{"model": "CTC audio transcriber", "train_examples": 15625, "gain_aug_db": 6, "n_mels": 80, "norm": "batchnorm", "kernel_size": 9, "stem": "single", "widths": [192, 288, 432, 640], "optimizer": "soap", "beta2": 0.999, "max_precond_dim": 1536, "merge_dims": false, "max_grad_norm": 3.0, "warmup_steps": 270}
Rows from block 4 of a small CTC audio transcriber, named by matrix and row number. Rows with one number belong to one channel. Each number is 50 + 12 x the weight over its row's rms, rounded and kept within 0 to 99. All counts start at 0.
After each channel's rows are labels from the 100 clips, of 14848, where the channel reaches its highest value: "responds to" is what is common among them. Only what is clearly more common there than usual is listed. The data: read English sentences (LibriTTS-R). In brackets: how many of the 100.
# convs1: first pointwise conv (model.blocks.4.convs.1.weight, 432x288x1), inputs 96-191
# convs3: second pointwise conv (model.blocks.4.convs.3.weight, 432x432x1, transposed), outputs 87-173

convs1.422:51 55 54 44 52 35 74 41 56 22 50 43 34 63 62 63 45 43 53 52 30 42 49 50 57 58 28 43 45 60 41 54 41 53 54 47 26 38 52 36 60 69 46 41 52 55 43 69 47 60 52 58 60 25 44 55 57 52 47 61 56 43 50 61 38 41 60 33 59 46 65 67 33 47 51 56 52 55 49 51 30 56 63 30 57 61 61 41 41 35 59 45 82 51 52 51
convs3.422:54 40 50 49 43 60 56 52 67 62 70 66 52 54 39 52 79 56 38 47 67 62 57 53 39 52 57 50 52 56 42 73 44 59 55 49 54 69 35 49 54 60 53 59 45 68 37 30 36 48 51 45 59 62 49 65 58 38 31 40 54 61 30 38 51 51 56 56 62 37 51 42 55 63 34 47 54 64 87 33 53 71 43 60 54 50 33
responds to: the word "with" (26)

convs1.283:50 38 53 44 47 49 54 55 56 52 40 42 45 44 48 22 53 54 55 31 50 46 74 57 68 62 56 50 50 49 33 76 47 58 66 48 52 44 87 28 42 40 47 46 66 54 43 65 36 51 43 64 49 50 40 59 64 47 43 47 51 48 40 46 65 49 54 48 39 66 69 46 30 53 42 53 79 59 34 28 70 52 51 45 58 49 42 12 43 32 69 47 53 66 54 53
convs3.283:54 35 52 51 90 55 66 61 44 63 47 46 67 84 60 44 37 51 55 44 25 43 56 47 66 41 69 59 39 31 52 59 32 51 44 52 55 49 54 28 60 46 61 44 51 65 40 30 36 43 63 53 50 50 44 43 52 65 43 55 53 44 51 44 57 60 48 60 48 42 47 43 39 58 46 55 20 66 87 57 46 72 46 45 57 65 40
responds to: the word "his" (42); the word "he" (41)

convs1.83:50 46 49 48 36 30 40 68 37 51 48 41 37 50 40 48 60 35 56 56 63 69 43 47 64 52 58 46 55 53 42 51 44 57 60 49 59 47 50 54 52 45 40 66 69 61 54 55 36 57 68 50 83 56 52 26 51 30 59 28 59 37 52 60 45 38 68 56 65 46 65 51 32 50 39 60 63 23 37 43 49 51 57 59 49 30 52 37 71 19 46 46 54 45 34 53
convs3.83:49 57 57 46 21 48 48 38 38 47 51 41 33 55 66 47 54 53 38 48 54 35 54 39 54 53 67 49 61 46 33 69 49 41 49 45 49 47 46 27 78 51 58 48 41 48 51 54 59 49 63 81 77 56 64 43 42 74 45 35 54 44 34 48 70 55 59 69 43 35 66 48 43 44 60 52 51 42 51 56 28 45 38 55 35 55 51
responds to: the word "with" (28)

convs1.132:47 43 41 45 42 61 33 43 44 83 56 42 40 24 55 47 53 49 35 47 60 26 66 68 52 54 40 46 47 37 67 63 39 59 44 55 49 62 57 49 44 56 53 32 36 44 46 47 57 36 39 53 26 47 67 56 49 43 43 41 35 49 35 48 57 33 61 68 50 42 51 54 50 35 68 36 63 53 35 43 58 26 45 46 38 43 28 56 31 70 57 55 48 48 60 51
convs3.132:41 54 48 33 50 47 66 73 34 52 40 44 75 50 59 56 60 49 60 41 41 54 39 51 56 61 42 61 46 56 44 70 53 69 75 35 46 22 47 65 46 53 36 52 37 57 64 38 73 35 59 64 50 54 51 49 62 56 48 34 62 49 46 39 47 52 61 75 50 41 54 37 42 62 52 51 50 39 62 48 58 45 61 57 53 45 65
responds to: the word "was" (35)

convs1.203:45 55 60 40 55 56 63 45 32 52 54 39 48 52 62 58 39 48 62 39 45 30 47 52 58 46 69 61 49 62 40 43 84 65 47 44 46 38 55 49 54 78 40 60 42 52 53 63 44 62 51 55 69 58 27 49 49 44 69 53 45 47 40 70 59 50 49 67 48 54 72 71 46 55 18 64 47 30 30 42 53 51 58 50 50 62 61 61 64 39 48 45 64 52 31 63
convs3.203:47 47 57 30 40 69 58 35 49 45 35 67 21 50 46 48 41 47 54 58 30 26 59 54 45 26 70 58 48 46 34 56 49 30 48 51 46 77 13 34 60 44 51 85 43 54 43 56 69 45 43 58 75 70 36 45 42 45 58 26 75 29 53 61 48 50 58 41 66 42 39 48 23 39 51 39 46 70 55 39 46 83 41 50 30 63 49
responds to: the word "the" (75)

convs1.328:69 24 52 41 84 37 61 50 52 52 52 39 51 38 54 39 44 50 56 74 42 65 55 45 49 65 45 55 42 43 25 49 49 78 56 54 37 37 51 44 74 51 40 39 69 67 42 48 63 62 42 61 63 33 50 37 31 48 85 38 62 53 48 57 42 53 37 48 64 41 34 45 49 46 45 68 55 63 32 40 50 30 46 48 64 41 39 73 37 74 68 47 47 47 37 38
convs3.328:22 50 31 54 47 32 42 20 80 58 48 55 45 45 39 54 33 61 48 46 55 57 60 63 45 61 54 54 58 27 51 57 33 46 34 49 25 63 39 69 40 35 70 46 58 48 36 59 63 48 44 37 66 45 51 46 47 45 49 29 24 45 65 45 44 71 35 48 68 53 51 52 39 27 60 51 51 63 38 60 54 28 43 47 46 43 46
responds to: the word "the" (81)

convs1.263:58 52 61 58 49 45 49 50 57 57 53 50 47 43 46 37 38 60 53 45 46 53 49 63 38 48 36 37 36 61 34 52 58 46 52 38 42 45 55 22 46 65 43 52 43 53 61 36 66 56 54 57 56 45 70 51 52 38 48 51 56 52 48 40 65 48 61 33 39 48 38 53 43 64 32 38 36 59 86 58 63 83 50 47 46 65 53 72 49 43 43 33 31 14 46 43
convs3.263:61 31 48 35 58 55 57 47 65 74 46 53 49 33 42 56 40 42 50 42 52 30 51 52 50 49 48 52 55 40 39 60 63 75 69 54 61 52 59 51 63 43 71 72 62 52 60 66 48 44 66 42 57 38 65 49 61 54 46 55 46 57 48 51 31 37 50 57 56 39 36 54 34 34 42 63 63 55 47 40 62 52 69 50 39 47 49
responds to: voice: female (82)

convs1.102:61 45 56 62 45 27 61 39 42 55 41 46 62 54 56 44 56 58 60 58 47 59 67 57 54 44 53 49 61 49 43 47 31 61 35 42 39 49 10 35 63 55 46 45 49 42 48 41 53 46 44 41 56 49 51 72 55 45 46 59 37 66 66 41 25 76 37 53 56 40 32 49 31 68 37 53 56 58 45 37 55 40 59 53 48 46 41 36 42 27 51 48 39 52 59 44
convs3.102:50 47 40 30 68 58 61 49 69 52 48 57 51 43 45 61 20 52 27 23 53 43 58 57 50 39 49 43 61 55 50 72 39 50 41 28 37 51 54 63 66 36 49 31 42 49 32 54 62 64 37 62 67 39 28 44 65 69 35 49 63 79 46 27 48 54 52 67 54 35 57 68 51 40 48 60 62 56 42 57 60 44 63 49 67 49 34
responds to: the word "be" (38); the word "we" (25)

convs1.287:59 60 48 59 58 56 59 37 40 28 56 37 66 55 56 45 58 38 60 54 44 64 43 51 52 42 23 46 80 56 54 64 52 49 61 48 43 54 33 75 46 34 73 60 72 57 56 39 62 41 59 44 57 52 57 61 69 79 70 49 56 47 51 70 52 50 52 57 45 62 51 59 64 57 64 43 77 51 38 50 42 46 29 46 40 44 47 68 62 53 38 62 63 64 78 72
convs3.287:45 64 30 46 59 36 48 50 62 66 40 42 50 00 59 24 35 56 38 42 78 43 40 60 41 67 66 45 28 40 47 45 50 58 38 33 47 33 42 60 36 73 38 54 51 45 47 72 45 45 51 63 27 41 50 53 46 45 56 81 48 51 62 75 57 40 58 70 41 43 44 36 55 40 47 64 29 64 52 46 55 53 48 45 39 44 66
responds to: voice: male (81)

convs1.5:55 63 45 76 38 41 71 39 38 53 29 51 55 59 46 51 60 59 60 50 77 48 51 65 85 35 58 36 39 60 51 50 49 60 54 33 45 45 57 40 78 44 51 69 59 44 40 54 47 42 41 55 45 31 37 66 56 44 58 48 40 47 49 64 46 42 40 57 58 36 20 43 39 45 48 49 56 40 50 61 46 43 55 65 45 41 46 46 71 58 45 42 50 47 23 42
convs3.5:39 42 42 45 41 49 49 47 47 60 51 62 40 67 34 60 47 34 60 56 29 35 45 32 53 51 27 40 45 51 50 48 55 52 34 41 53 44 44 48 56 56 34 42 33 54 47 37 48 46 31 43 74 77 58 30 56 44 52 35 58 39 63 50 49 51 49 51 67 44 47 55 67 29 62 53 57 78 44 40 31 40 47 64 52 70 47
responds to: the word "was" (41); the word "with" (40)

convs1.118:73 43 53 16 44 34 59 47 62 40 48 44 43 38 55 42 47 46 61 59 59 45 32 41 31 52 45 62 32 50 54 70 43 41 61 30 52 42 56 58 69 49 63 41 54 57 57 36 35 63 48 78 34 46 55 33 49 66 80 64 33 50 65 43 69 49 52 60 58 59 42 48 52 45 43 57 59 44 68 50 35 49 48 59 51 57 52 51 43 31 63 46 56 53 47 40
convs3.118:39 27 54 44 51 48 38 51 65 68 40 51 39 64 51 19 48 35 46 48 41 37 52 42 42 55 51 58 49 49 23 65 40 42 43 45 58 67 54 37 47 58 61 43 34 36 62 67 50 38 29 55 44 52 49 47 44 50 50 25 32 47 57 49 55 63 57 55 61 55 61 53 55 55 65 37 67 27 50 51 54 57 57 56 66 46 32
responds to: the word "not" (26)

convs1.181:38 65 20 57 60 39 55 45 66 58 43 40 67 50 65 58 37 44 54 52 63 62 55 53 37 47 57 50 55 71 46 69 68 44 57 51 60 48 50 59 48 53 53 35 53 38 51 77 29 70 32 56 43 30 80 59 24 64 52 57 54 52 55 30 38 52 45 41 72 63 66 44 48 42 41 32 53 53 46 59 53 44 40 49 69 47 25 59 51 54 27 54 52 18 34 63
convs3.181:55 51 50 69 63 39 50 45 37 57 36 69 42 54 55 31 45 55 65 46 63 55 30 66 36 57 54 49 59 40 67 48 37 29 53 42 64 25 64 43 43 35 50 32 64 43 34 58 48 42 51 53 57 30 66 63 66 60 34 56 37 46 48 59 36 57 80 65 81 49 48 36 48 55 61 57 37 55 57 46 56 31 38 56 56 27 50
responds to: the word "not" (35); the word "but" (26)

convs1.333:41 25 20 49 38 52 49 55 47 41 50 84 43 60 53 39 49 56 58 45 62 48 62 57 43 48 66 66 34 31 62 48 49 33 54 30 58 46 56 36 41 36 29 67 39 43 47 29 63 48 63 70 58 46 67 27 51 41 47 49 38 51 23 52 45 19 48 51 40 58 65 42 42 58 50 53 43 47 40 68 29 72 50 48 40 65 36 54 38 54 29 60 53 57 56 60
convs3.333:47 32 33 24 56 50 45 53 54 41 56 56 80 37 36 64 63 54 49 49 47 34 51 32 62 54 50 58 37 57 48 24 36 65 38 71 48 48 33 55 60 56 70 31 49 59 54 66 65 54 54 45 28 51 71 47 52 42 63 48 35 61 20 58 48 36 38 29 49 48 42 48 42 40 70 48 57 47 36 47 39 54 36 90 35 41 56
responds to: the word "was" (92)

convs1.269:53 55 59 25 41 52 54 66 24 48 61 47 40 59 29 46 40 61 61 63 57 64 39 52 51 35 52 55 53 48 37 44 50 65 60 50 59 65 51 45 43 56 51 55 42 73 51 72 67 53 57 55 53 64 60 61 59 26 60 37 45 00 41 40 47 51 42 62 52 50 51 66 48 40 35 55 55 55 50 46 43 67 30 67 44 52 58 59 63 68 50 38 58 52 49 35
convs3.269:37 43 56 69 32 32 49 32 39 42 44 44 47 49 29 55 75 54 49 45 54 34 52 60 55 44 40 68 40 80 44 39 53 47 53 43 28 72 61 49 65 46 48 58 52 37 47 71 63 54 57 58 51 33 60 56 68 31 66 62 51 53 36 70 48 73 57 44 54 30 59 42 45 47 29 47 52 52 53 44 58 70 71 68 37 33 70
responds to: the word "was" (46)

convs1.37:61 58 52 52 51 49 74 48 33 47 50 48 64 48 29 57 41 60 60 55 44 50 61 33 58 54 50 47 71 53 58 56 46 61 74 43 58 61 60 42 63 61 50 39 41 69 45 39 50 54 55 35 48 41 38 63 65 27 33 41 26 20 36 55 53 16 52 58 46 71 47 50 33 54 30 34 11 34 38 51 50 54 46 65 58 38 51 46 43 57 43 49 62 56 46 54
convs3.37:61 32 36 67 64 52 32 72 49 31 41 56 27 49 62 43 55 55 55 60 64 56 54 46 46 63 63 90 60 56 59 72 44 62 46 62 53 44 12 44 50 52 47 60 72 65 62 44 31 72 45 59 56 65 69 75 60 67 39 62 43 45 40 63 44 64 49 71 42 49 40 57 44 37 53 48 39 43 43 48 38 71 53 69 48 61 62
responds to: voice: female (79)

convs1.355:41 82 52 53 46 34 47 51 63 47 62 46 61 36 49 76 43 55 52 52 52 57 56 55 55 55 48 35 47 52 34 42 49 60 61 57 30 51 53 58 61 06 54 59 61 69 51 47 66 54 58 63 48 34 31 58 51 34 57 45 52 81 49 27 60 30 52 66 58 59 52 43 55 52 46 60 70 44 58 53 60 29 67 52 52 48 50 54 48 50 47 65 30 53 59 55
convs3.355:34 49 59 59 60 31 54 68 51 52 48 61 48 47 70 49 74 52 47 51 43 59 56 48 65 62 45 44 44 61 38 38 58 54 25 63 51 53 40 68 58 58 37 36 40 51 61 69 64 24 54 66 49 52 36 46 58 61 43 47 68 28 40 38 32 69 78 59 76 37 50 55 43 60 54 69 59 47 49 61 57 62 62 49 57 56 43
responds to: the word "the" (76)

convs1.48:70 38 41 52 35 65 57 54 55 63 54 53 57 42 51 30 48 47 48 54 54 54 42 23 73 34 56 29 69 42 46 49 72 55 42 52 47 61 40 46 48 37 55 72 48 67 51 65 36 51 40 43 52 41 24 19 61 54 46 48 54 70 52 44 48 31 55 56 62 60 53 57 76 62 55 57 34 48 39 57 46 59 33 45 54 34 36 55 35 43 61 37 53 34 40 72
convs3.48:57 28 29 36 48 34 45 62 39 54 59 55 60 29 61 52 36 39 21 41 67 38 31 57 36 56 48 72 55 31 49 61 43 56 45 67 46 48 33 53 41 37 26 72 52 44 52 44 30 31 50 57 52 49 52 44 39 43 40 62 55 29 28 46 46 37 34 33 59 43 31 70 54 55 45 24 56 53 35 55 50 47 42 42 44 52 41
responds to: the word "with" (39)

convs1.180:50 39 71 51 33 58 38 45 46 54 43 52 36 66 51 46 38 32 67 68 55 64 51 41 36 52 38 39 19 45 30 47 61 32 53 69 58 39 45 54 73 44 35 52 43 59 57 31 28 36 33 62 57 52 36 55 47 30 54 62 51 67 56 59 69 49 38 66 59 62 26 45 54 45 66 36 27 49 53 39 54 53 27 28 42 67 52 48 37 38 46 67 51 56 48 49
convs3.180:56 50 68 52 55 62 46 50 57 69 38 58 79 36 72 52 77 44 18 62 62 66 61 43 54 47 31 40 43 54 50 66 62 53 44 62 51 51 51 36 52 56 43 34 65 47 35 59 44 62 57 75 73 24 60 69 50 45 75 49 72 57 46 43 50 48 49 72 43 26 59 47 55 49 52 50 56 48 54 56 41 41 37 37 51 57 38
responds to: the word "one" (26)

convs1.190:43 52 50 53 50 30 60 47 20 59 44 71 57 34 46 60 49 47 53 63 57 55 30 53 62 44 31 58 27 76 56 50 42 64 37 46 71 56 39 58 52 43 58 50 66 50 60 31 67 66 42 40 57 41 52 39 74 44 74 33 58 62 16 53 70 38 66 66 54 40 36 80 52 44 45 40 42 45 41 45 49 26 45 47 47 57 61 63 46 48 59 36 47 47 62 48
convs3.190:68 64 50 48 83 53 35 59 36 47 61 48 44 62 61 67 41 49 52 58 39 33 44 51 46 58 50 37 52 20 46 52 88 56 55 64 60 48 58 40 39 56 38 54 63 54 45 52 52 50 37 43 46 59 60 61 52 29 49 50 56 40 38 71 70 41 55 64 45 34 33 31 20 44 72 42 58 60 56 59 59 68 36 58 62 58 49
responds to: the word "and" (79)

convs1.55:52 47 45 65 55 55 41 48 55 53 54 43 54 42 55 58 41 38 49 46 61 53 34 49 41 58 44 63 56 63 61 46 61 28 60 64 58 66 42 50 59 52 67 47 55 52 54 55 57 33 38 54 61 58 45 33 54 42 37 50 52 54 47 40 48 43 42 68 43 47 54 58 35 46 51 34 37 45 73 59 45 44 52 73 39 58 53 38 59 60 72 64 53 43 55 54
convs3.55:55 57 37 72 36 40 56 70 44 71 63 58 44 40 67 46 63 49 55 53 58 58 53 41 39 47 47 53 50 47 38 68 60 53 60 44 20 41 70 59 67 37 45 38 51 49 46 31 38 57 54 64 40 50 48 57 45 41 48 59 49 52 56 43 38 36 61 49 31 43 62 57 60 47 48 58 40 59 47 31 55 28 46 60 54 68 36
responds to: voice: male (74)

convs1.237:46 62 61 35 34 74 30 40 46 48 50 38 44 46 78 47 38 39 58 51 40 61 37 47 36 57 40 32 33 62 36 26 45 58 46 39 65 52 45 63 22 55 46 37 54 55 72 51 36 46 35 32 59 63 55 46 54 60 46 54 70 54 37 61 56 51 47 66 49 42 55 56 45 48 42 54 54 45 43 37 58 57 73 47 49 46 63 72 64 50 62 64 52 44 53 47
convs3.237:11 51 48 48 50 59 50 40 76 36 53 60 49 43 57 51 49 44 31 63 46 34 33 65 58 63 38 75 42 62 26 57 57 70 46 59 54 45 40 36 24 64 48 59 51 36 49 63 48 48 70 41 47 37 36 65 68 45 37 57 54 53 37 62 58 53 41 25 61 44 63 62 44 49 50 45 34 44 41 52 53 72 50 54 57 52 37
responds to: voice: male (74)

convs1.359:63 46 54 28 55 22 54 81 35 39 74 50 36 22 44 50 66 61 49 57 40 60 55 42 42 22 51 63 40 50 49 51 54 59 40 33 38 46 52 46 34 29 39 45 66 31 34 57 52 51 50 47 48 61 59 53 60 47 51 59 46 61 63 59 43 48 42 61 45 81 44 48 47 38 51 56 44 39 76 53 54 50 30 46 34 50 49 58 42 44 53 49 39 41 74 49
convs3.359:61 75 56 27 49 56 51 53 76 63 51 48 58 57 31 40 42 56 49 52 47 70 42 62 47 57 54 40 56 71 54 33 44 50 51 40 52 28 44 70 64 44 76 60 40 57 39 58 43 56 26 48 50 47 41 63 61 57 36 68 57 48 50 59 69 60 09 49 53 34 47 58 32 44 47 41 47 60 24 72 57 44 51 43 65 44 30
responds to: voice: male (77)

convs1.91:34 67 29 34 43 53 68 51 45 71 20 53 64 40 70 39 60 47 62 41 62 51 44 45 43 58 43 40 45 65 58 43 61 52 47 69 28 33 47 49 44 26 43 49 70 58 44 52 64 52 41 39 27 40 55 69 48 35 60 57 29 38 55 62 66 41 59 59 50 35 54 56 27 57 57 33 56 48 48 30 34 52 65 47 51 51 39 53 46 56 47 20 49 67 52 42
convs3.91:48 52 45 48 52 31 37 73 50 57 28 61 58 47 50 73 62 36 31 30 43 58 52 43 61 37 55 30 38 37 40 55 44 41 58 53 65 45 36 65 54 28 48 78 63 41 45 61 53 62 42 34 47 54 57 45 43 55 51 49 62 47 29 65 32 37 63 54 35 35 45 46 68 44 41 46 43 56 50 57 70 44 60 26 45 38 79
responds to: the word "you" (44)

convs1.88:52 44 54 40 37 56 56 71 40 51 59 67 51 42 41 37 38 35 55 49 31 64 53 54 35 71 37 42 42 42 45 67 38 51 61 47 44 36 54 73 57 53 34 37 59 56 48 53 31 55 48 47 50 75 44 40 53 37 55 55 66 32 46 52 48 70 58 54 37 65 45 63 44 31 37 61 49 69 58 39 77 54 60 54 32 51 47 54 48 42 61 54 50 48 28 18
convs3.88:64 39 46 52 50 61 46 55 65 66 57 62 51 38 44 40 52 59 53 40 35 50 64 32 61 45 70 60 49 44 61 65 50 60 52 43 33 33 61 44 67 46 64 79 61 57 73 50 53 25 61 42 28 60 44 56 52 60 57 44 51 38 31 36 56 78 54 67 59 68 44 71 52 19 58 41 49 58 59 47 55 50 55 62 48 55 63
responds to: the word "no" (25)

convs1.402:37 74 65 40 50 49 66 46 52 59 59 42 29 60 57 46 64 48 43 32 42 30 51 70 54 50 28 43 43 54 33 43 53 37 40 40 45 52 69 36 45 58 28 46 42 62 61 44 58 16 53 37 42 58 42 65 49 51 77 71 48 26 36 51 50 36 64 38 56 47 50 56 51 49 51 67 58 55 38 55 29 53 58 86 18 49 50 63 57 46 70 56 69 56 62 36
convs3.402:38 44 47 46 37 41 48 57 42 48 55 45 61 56 45 45 49 36 46 39 47 57 42 45 40 80 46 60 83 45 01 71 57 41 52 39 67 64 58 46 38 35 67 48 55 66 43 40 36 53 44 57 50 53 51 53 43 30 30 54 64 39 59 35 42 32 38 78 21 60 69 45 52 48 32 41 43 52 51 39 60 55 50 82 39 46 51
responds to: the word "there" (27)

convs1.337:34 51 42 66 37 31 58 39 38 60 37 48 30 60 57 46 31 23 60 59 55 56 43 49 52 38 32 52 49 56 32 48 68 52 68 61 55 62 43 58 55 43 34 51 54 53 47 20 52 57 66 44 36 38 41 51 42 65 44 65 54 56 42 65 39 46 55 42 58 56 60 53 72 34 53 59 48 65 44 64 50 61 58 40 52 37 41 51 41 43 42 47 66 34 42 61
convs3.337:43 58 22 71 54 84 32 45 43 49 14 50 57 51 47 46 42 65 46 48 65 24 48 44 37 60 67 48 62 46 47 60 60 64 51 42 41 49 60 57 52 65 41 48 50 57 52 36 42 50 44 61 55 46 51 50 46 38 69 37 56 50 47 58 37 49 50 55 72 36 45 45 68 44 43 49 33 42 25 46 47 39 51 55 54 61 49
responds to: the word "with" (31)

convs1.370:66 53 31 47 41 60 47 67 56 45 39 61 64 51 46 50 52 70 60 64 58 57 36 41 41 39 44 68 64 40 52 40 41 50 49 53 48 38 42 33 51 56 59 49 33 67 61 51 33 50 59 39 33 50 39 47 82 33 69 60 57 45 49 34 54 38 26 28 64 64 53 44 45 34 40 30 55 43 64 54 56 64 71 45 47 54 43 55 64 46 19 47 34 50 28 41
convs3.370:35 42 53 43 48 60 42 49 47 45 34 69 58 55 33 39 43 47 24 40 60 65 28 37 39 68 57 52 60 41 70 40 58 56 49 64 33 54 55 61 37 52 49 54 60 39 54 41 39 54 45 57 56 33 39 40 55 57 53 58 42 79 56 50 50 44 46 68 46 39 45 27 27 57 53 60 54 53 54 56 55 31 73 36 54 53 57
responds to: the word "i" (57)

convs1.389:47 68 35 56 65 67 38 55 28 30 42 55 59 57 61 49 65 50 57 52 40 52 48 72 39 70 27 52 37 50 36 59 82 33 52 45 81 42 55 36 48 41 60 37 67 46 49 45 56 61 63 43 50 21 47 59 42 43 60 52 53 34 71 55 55 82 55 47 58 38 33 55 46 55 43 47 62 25 51 47 36 61 51 63 33 65 50 64 43 54 42 43 38 40 30 48
convs3.389:33 34 34 63 55 76 32 54 62 53 68 46 61 57 50 43 75 44 37 57 59 51 57 48 52 58 57 56 66 57 34 55 70 58 65 47 68 54 46 68 56 48 58 47 48 50 39 43 55 76 47 49 79 51 74 35 71 54 38 61 59 64 52 51 59 42 31 71 24 60 49 62 69 63 39 52 76 46 59 58 30 53 43 53 45 53 48
responds to: the word "you" (50)

convs1.416:48 59 42 55 45 54 55 57 68 57 59 43 57 36 53 52 66 71 51 56 51 60 51 57 63 42 56 56 47 47 42 76 58 54 58 47 60 56 22 35 65 42 27 50 31 42 44 66 24 39 62 51 39 70 46 59 49 38 77 50 33 31 57 14 49 46 61 40 45 61 35 58 52 50 78 46 48 61 35 49 47 42 48 53 46 50 55 50 61 42 30 46 35 57 34 54
convs3.416:55 52 48 40 59 43 50 43 35 55 59 65 55 57 47 45 60 42 53 45 61 51 47 45 53 49 40 60 51 46 53 44 49 37 54 34 60 59 48 52 51 48 65 69 68 45 21 42 42 53 73 30 78 30 48 50 65 53 43 58 53 41 51 50 38 53 66 34 72 50 53 38 42 49 77 31 52 53 43 34 31 37 62 48 51 42 57
responds to: the word "i" (46)

convs1.202:61 34 36 43 36 55 67 51 37 48 70 60 46 48 52 41 48 59 47 35 57 44 54 55 47 33 47 44 55 62 46 34 53 47 68 34 35 53 64 42 43 37 56 50 34 25 44 46 53 53 57 47 49 48 64 47 42 48 61 62 47 54 30 61 52 60 36 34 53 63 58 37 53 55 56 69 53 63 26 44 48 53 61 36 49 48 44 44 42 43 41 80 69 41 55 46
convs3.202:45 53 51 66 40 51 52 48 72 62 52 66 34 51 57 41 39 30 63 58 71 62 54 40 55 54 45 48 48 69 58 59 46 45 42 62 67 61 64 53 60 53 39 37 43 47 59 61 54 63 78 47 54 49 48 62 56 72 64 65 33 58 62 26 49 54 63 47 39 62 58 69 60 46 57 73 42 95 62 47 55 51 50 38 45 61 59
responds to: the word "the" (74)

convs1.300:34 42 59 57 52 60 65 58 46 67 33 39 39 25 53 57 48 63 37 57 64 42 53 30 59 42 46 63 47 43 43 57 60 31 54 55 62 65 45 36 59 54 55 69 71 52 54 71 59 64 79 51 50 41 48 70 47 46 54 58 37 43 15 56 60 75 49 74 50 45 43 63 58 42 41 31 33 50 63 37 48 47 46 57 58 54 31 38 47 59 44 40 42 47 34 66
convs3.300:51 66 54 51 43 46 56 52 57 62 35 55 28 64 59 45 57 41 63 48 60 60 59 54 59 58 50 53 41 73 59 68 51 76 46 44 41 58 58 45 30 54 59 44 43 39 41 56 43 59 57 53 31 62 57 49 61 42 40 42 62 44 57 37 65 36 35 55 60 25 37 56 57 66 67 35 63 33 39 59 34 63 48 36 40 46 51
responds to: the word "be" (27)

convs1.255:51 62 58 49 38 41 49 37 61 61 57 31 50 25 47 59 58 66 66 63 55 53 71 37 38 40 21 22 59 45 44 61 55 58 19 34 50 36 55 23 35 52 54 24 51 28 75 56 47 62 48 47 61 57 72 65 35 50 46 59 40 51 82 53 48 25 30 43 42 55 59 42 51 45 24 42 59 56 62 57 32 42 50 40 77 57 43 32 53 42 53 52 48 45 33 44
convs3.255:45 26 55 39 37 70 53 61 32 47 76 51 53 76 45 64 52 39 45 53 52 44 52 30 43 49 57 27 51 75 46 66 49 53 24 49 41 48 56 55 55 59 55 41 67 37 36 59 51 60 48 44 61 60 51 60 76 37 50 78 47 75 43 61 48 37 49 24 72 55 56 44 57 55 34 67 62 50 62 60 57 46 49 54 26 59 56
responds to: the word "was" (35)

convs1.189:34 40 49 52 48 44 46 58 42 39 39 50 61 49 23 43 37 37 64 38 65 61 71 58 45 59 35 39 34 34 66 47 58 67 70 48 48 55 71 27 35 45 62 57 53 65 36 68 45 64 60 37 57 69 55 43 42 39 64 46 76 61 48 59 60 60 54 48 44 49 24 37 42 45 51 36 47 41 28 47 44 31 54 76 44 48 50 70 69 37 48 65 52 70 52 62
convs3.189:64 40 64 58 59 50 36 38 57 69 47 39 72 40 54 38 41 37 61 66 42 39 53 52 46 54 47 65 46 78 41 43 60 68 54 56 37 33 32 43 31 60 39 45 46 59 50 42 41 41 54 59 48 59 63 52 47 43 54 56 75 40 66 53 74 69 73 48 35 47 34 44 34 46 35 54 32 59 54 58 35 47 64 67 52 60 65
responds to: the word "his" (47)

convs1.124:42 41 39 53 44 72 38 42 64 62 66 30 57 52 34 29 53 69 52 65 51 64 58 52 62 55 65 38 48 49 52 53 78 66 56 36 61 52 28 40 43 41 50 49 51 55 65 39 58 62 64 55 66 28 59 60 50 45 53 47 43 69 59 19 65 51 45 38 37 62 61 44 46 43 57 58 62 53 50 49 27 58 57 45 54 47 63 37 55 46 60 47 51 64 52 47
convs3.124:32 59 42 46 46 42 41 33 29 34 73 31 50 57 66 37 52 42 20 46 71 44 45 47 53 64 22 49 27 43 48 63 48 50 47 64 52 48 45 57 54 56 56 50 36 41 51 48 32 35 42 52 54 38 56 50 66 26 39 33 35 49 56 44 56 57 51 48 46 35 37 54 34 52 76 60 35 60 53 40 55 44 35 60 55 55 32
responds to: the word "with" (38)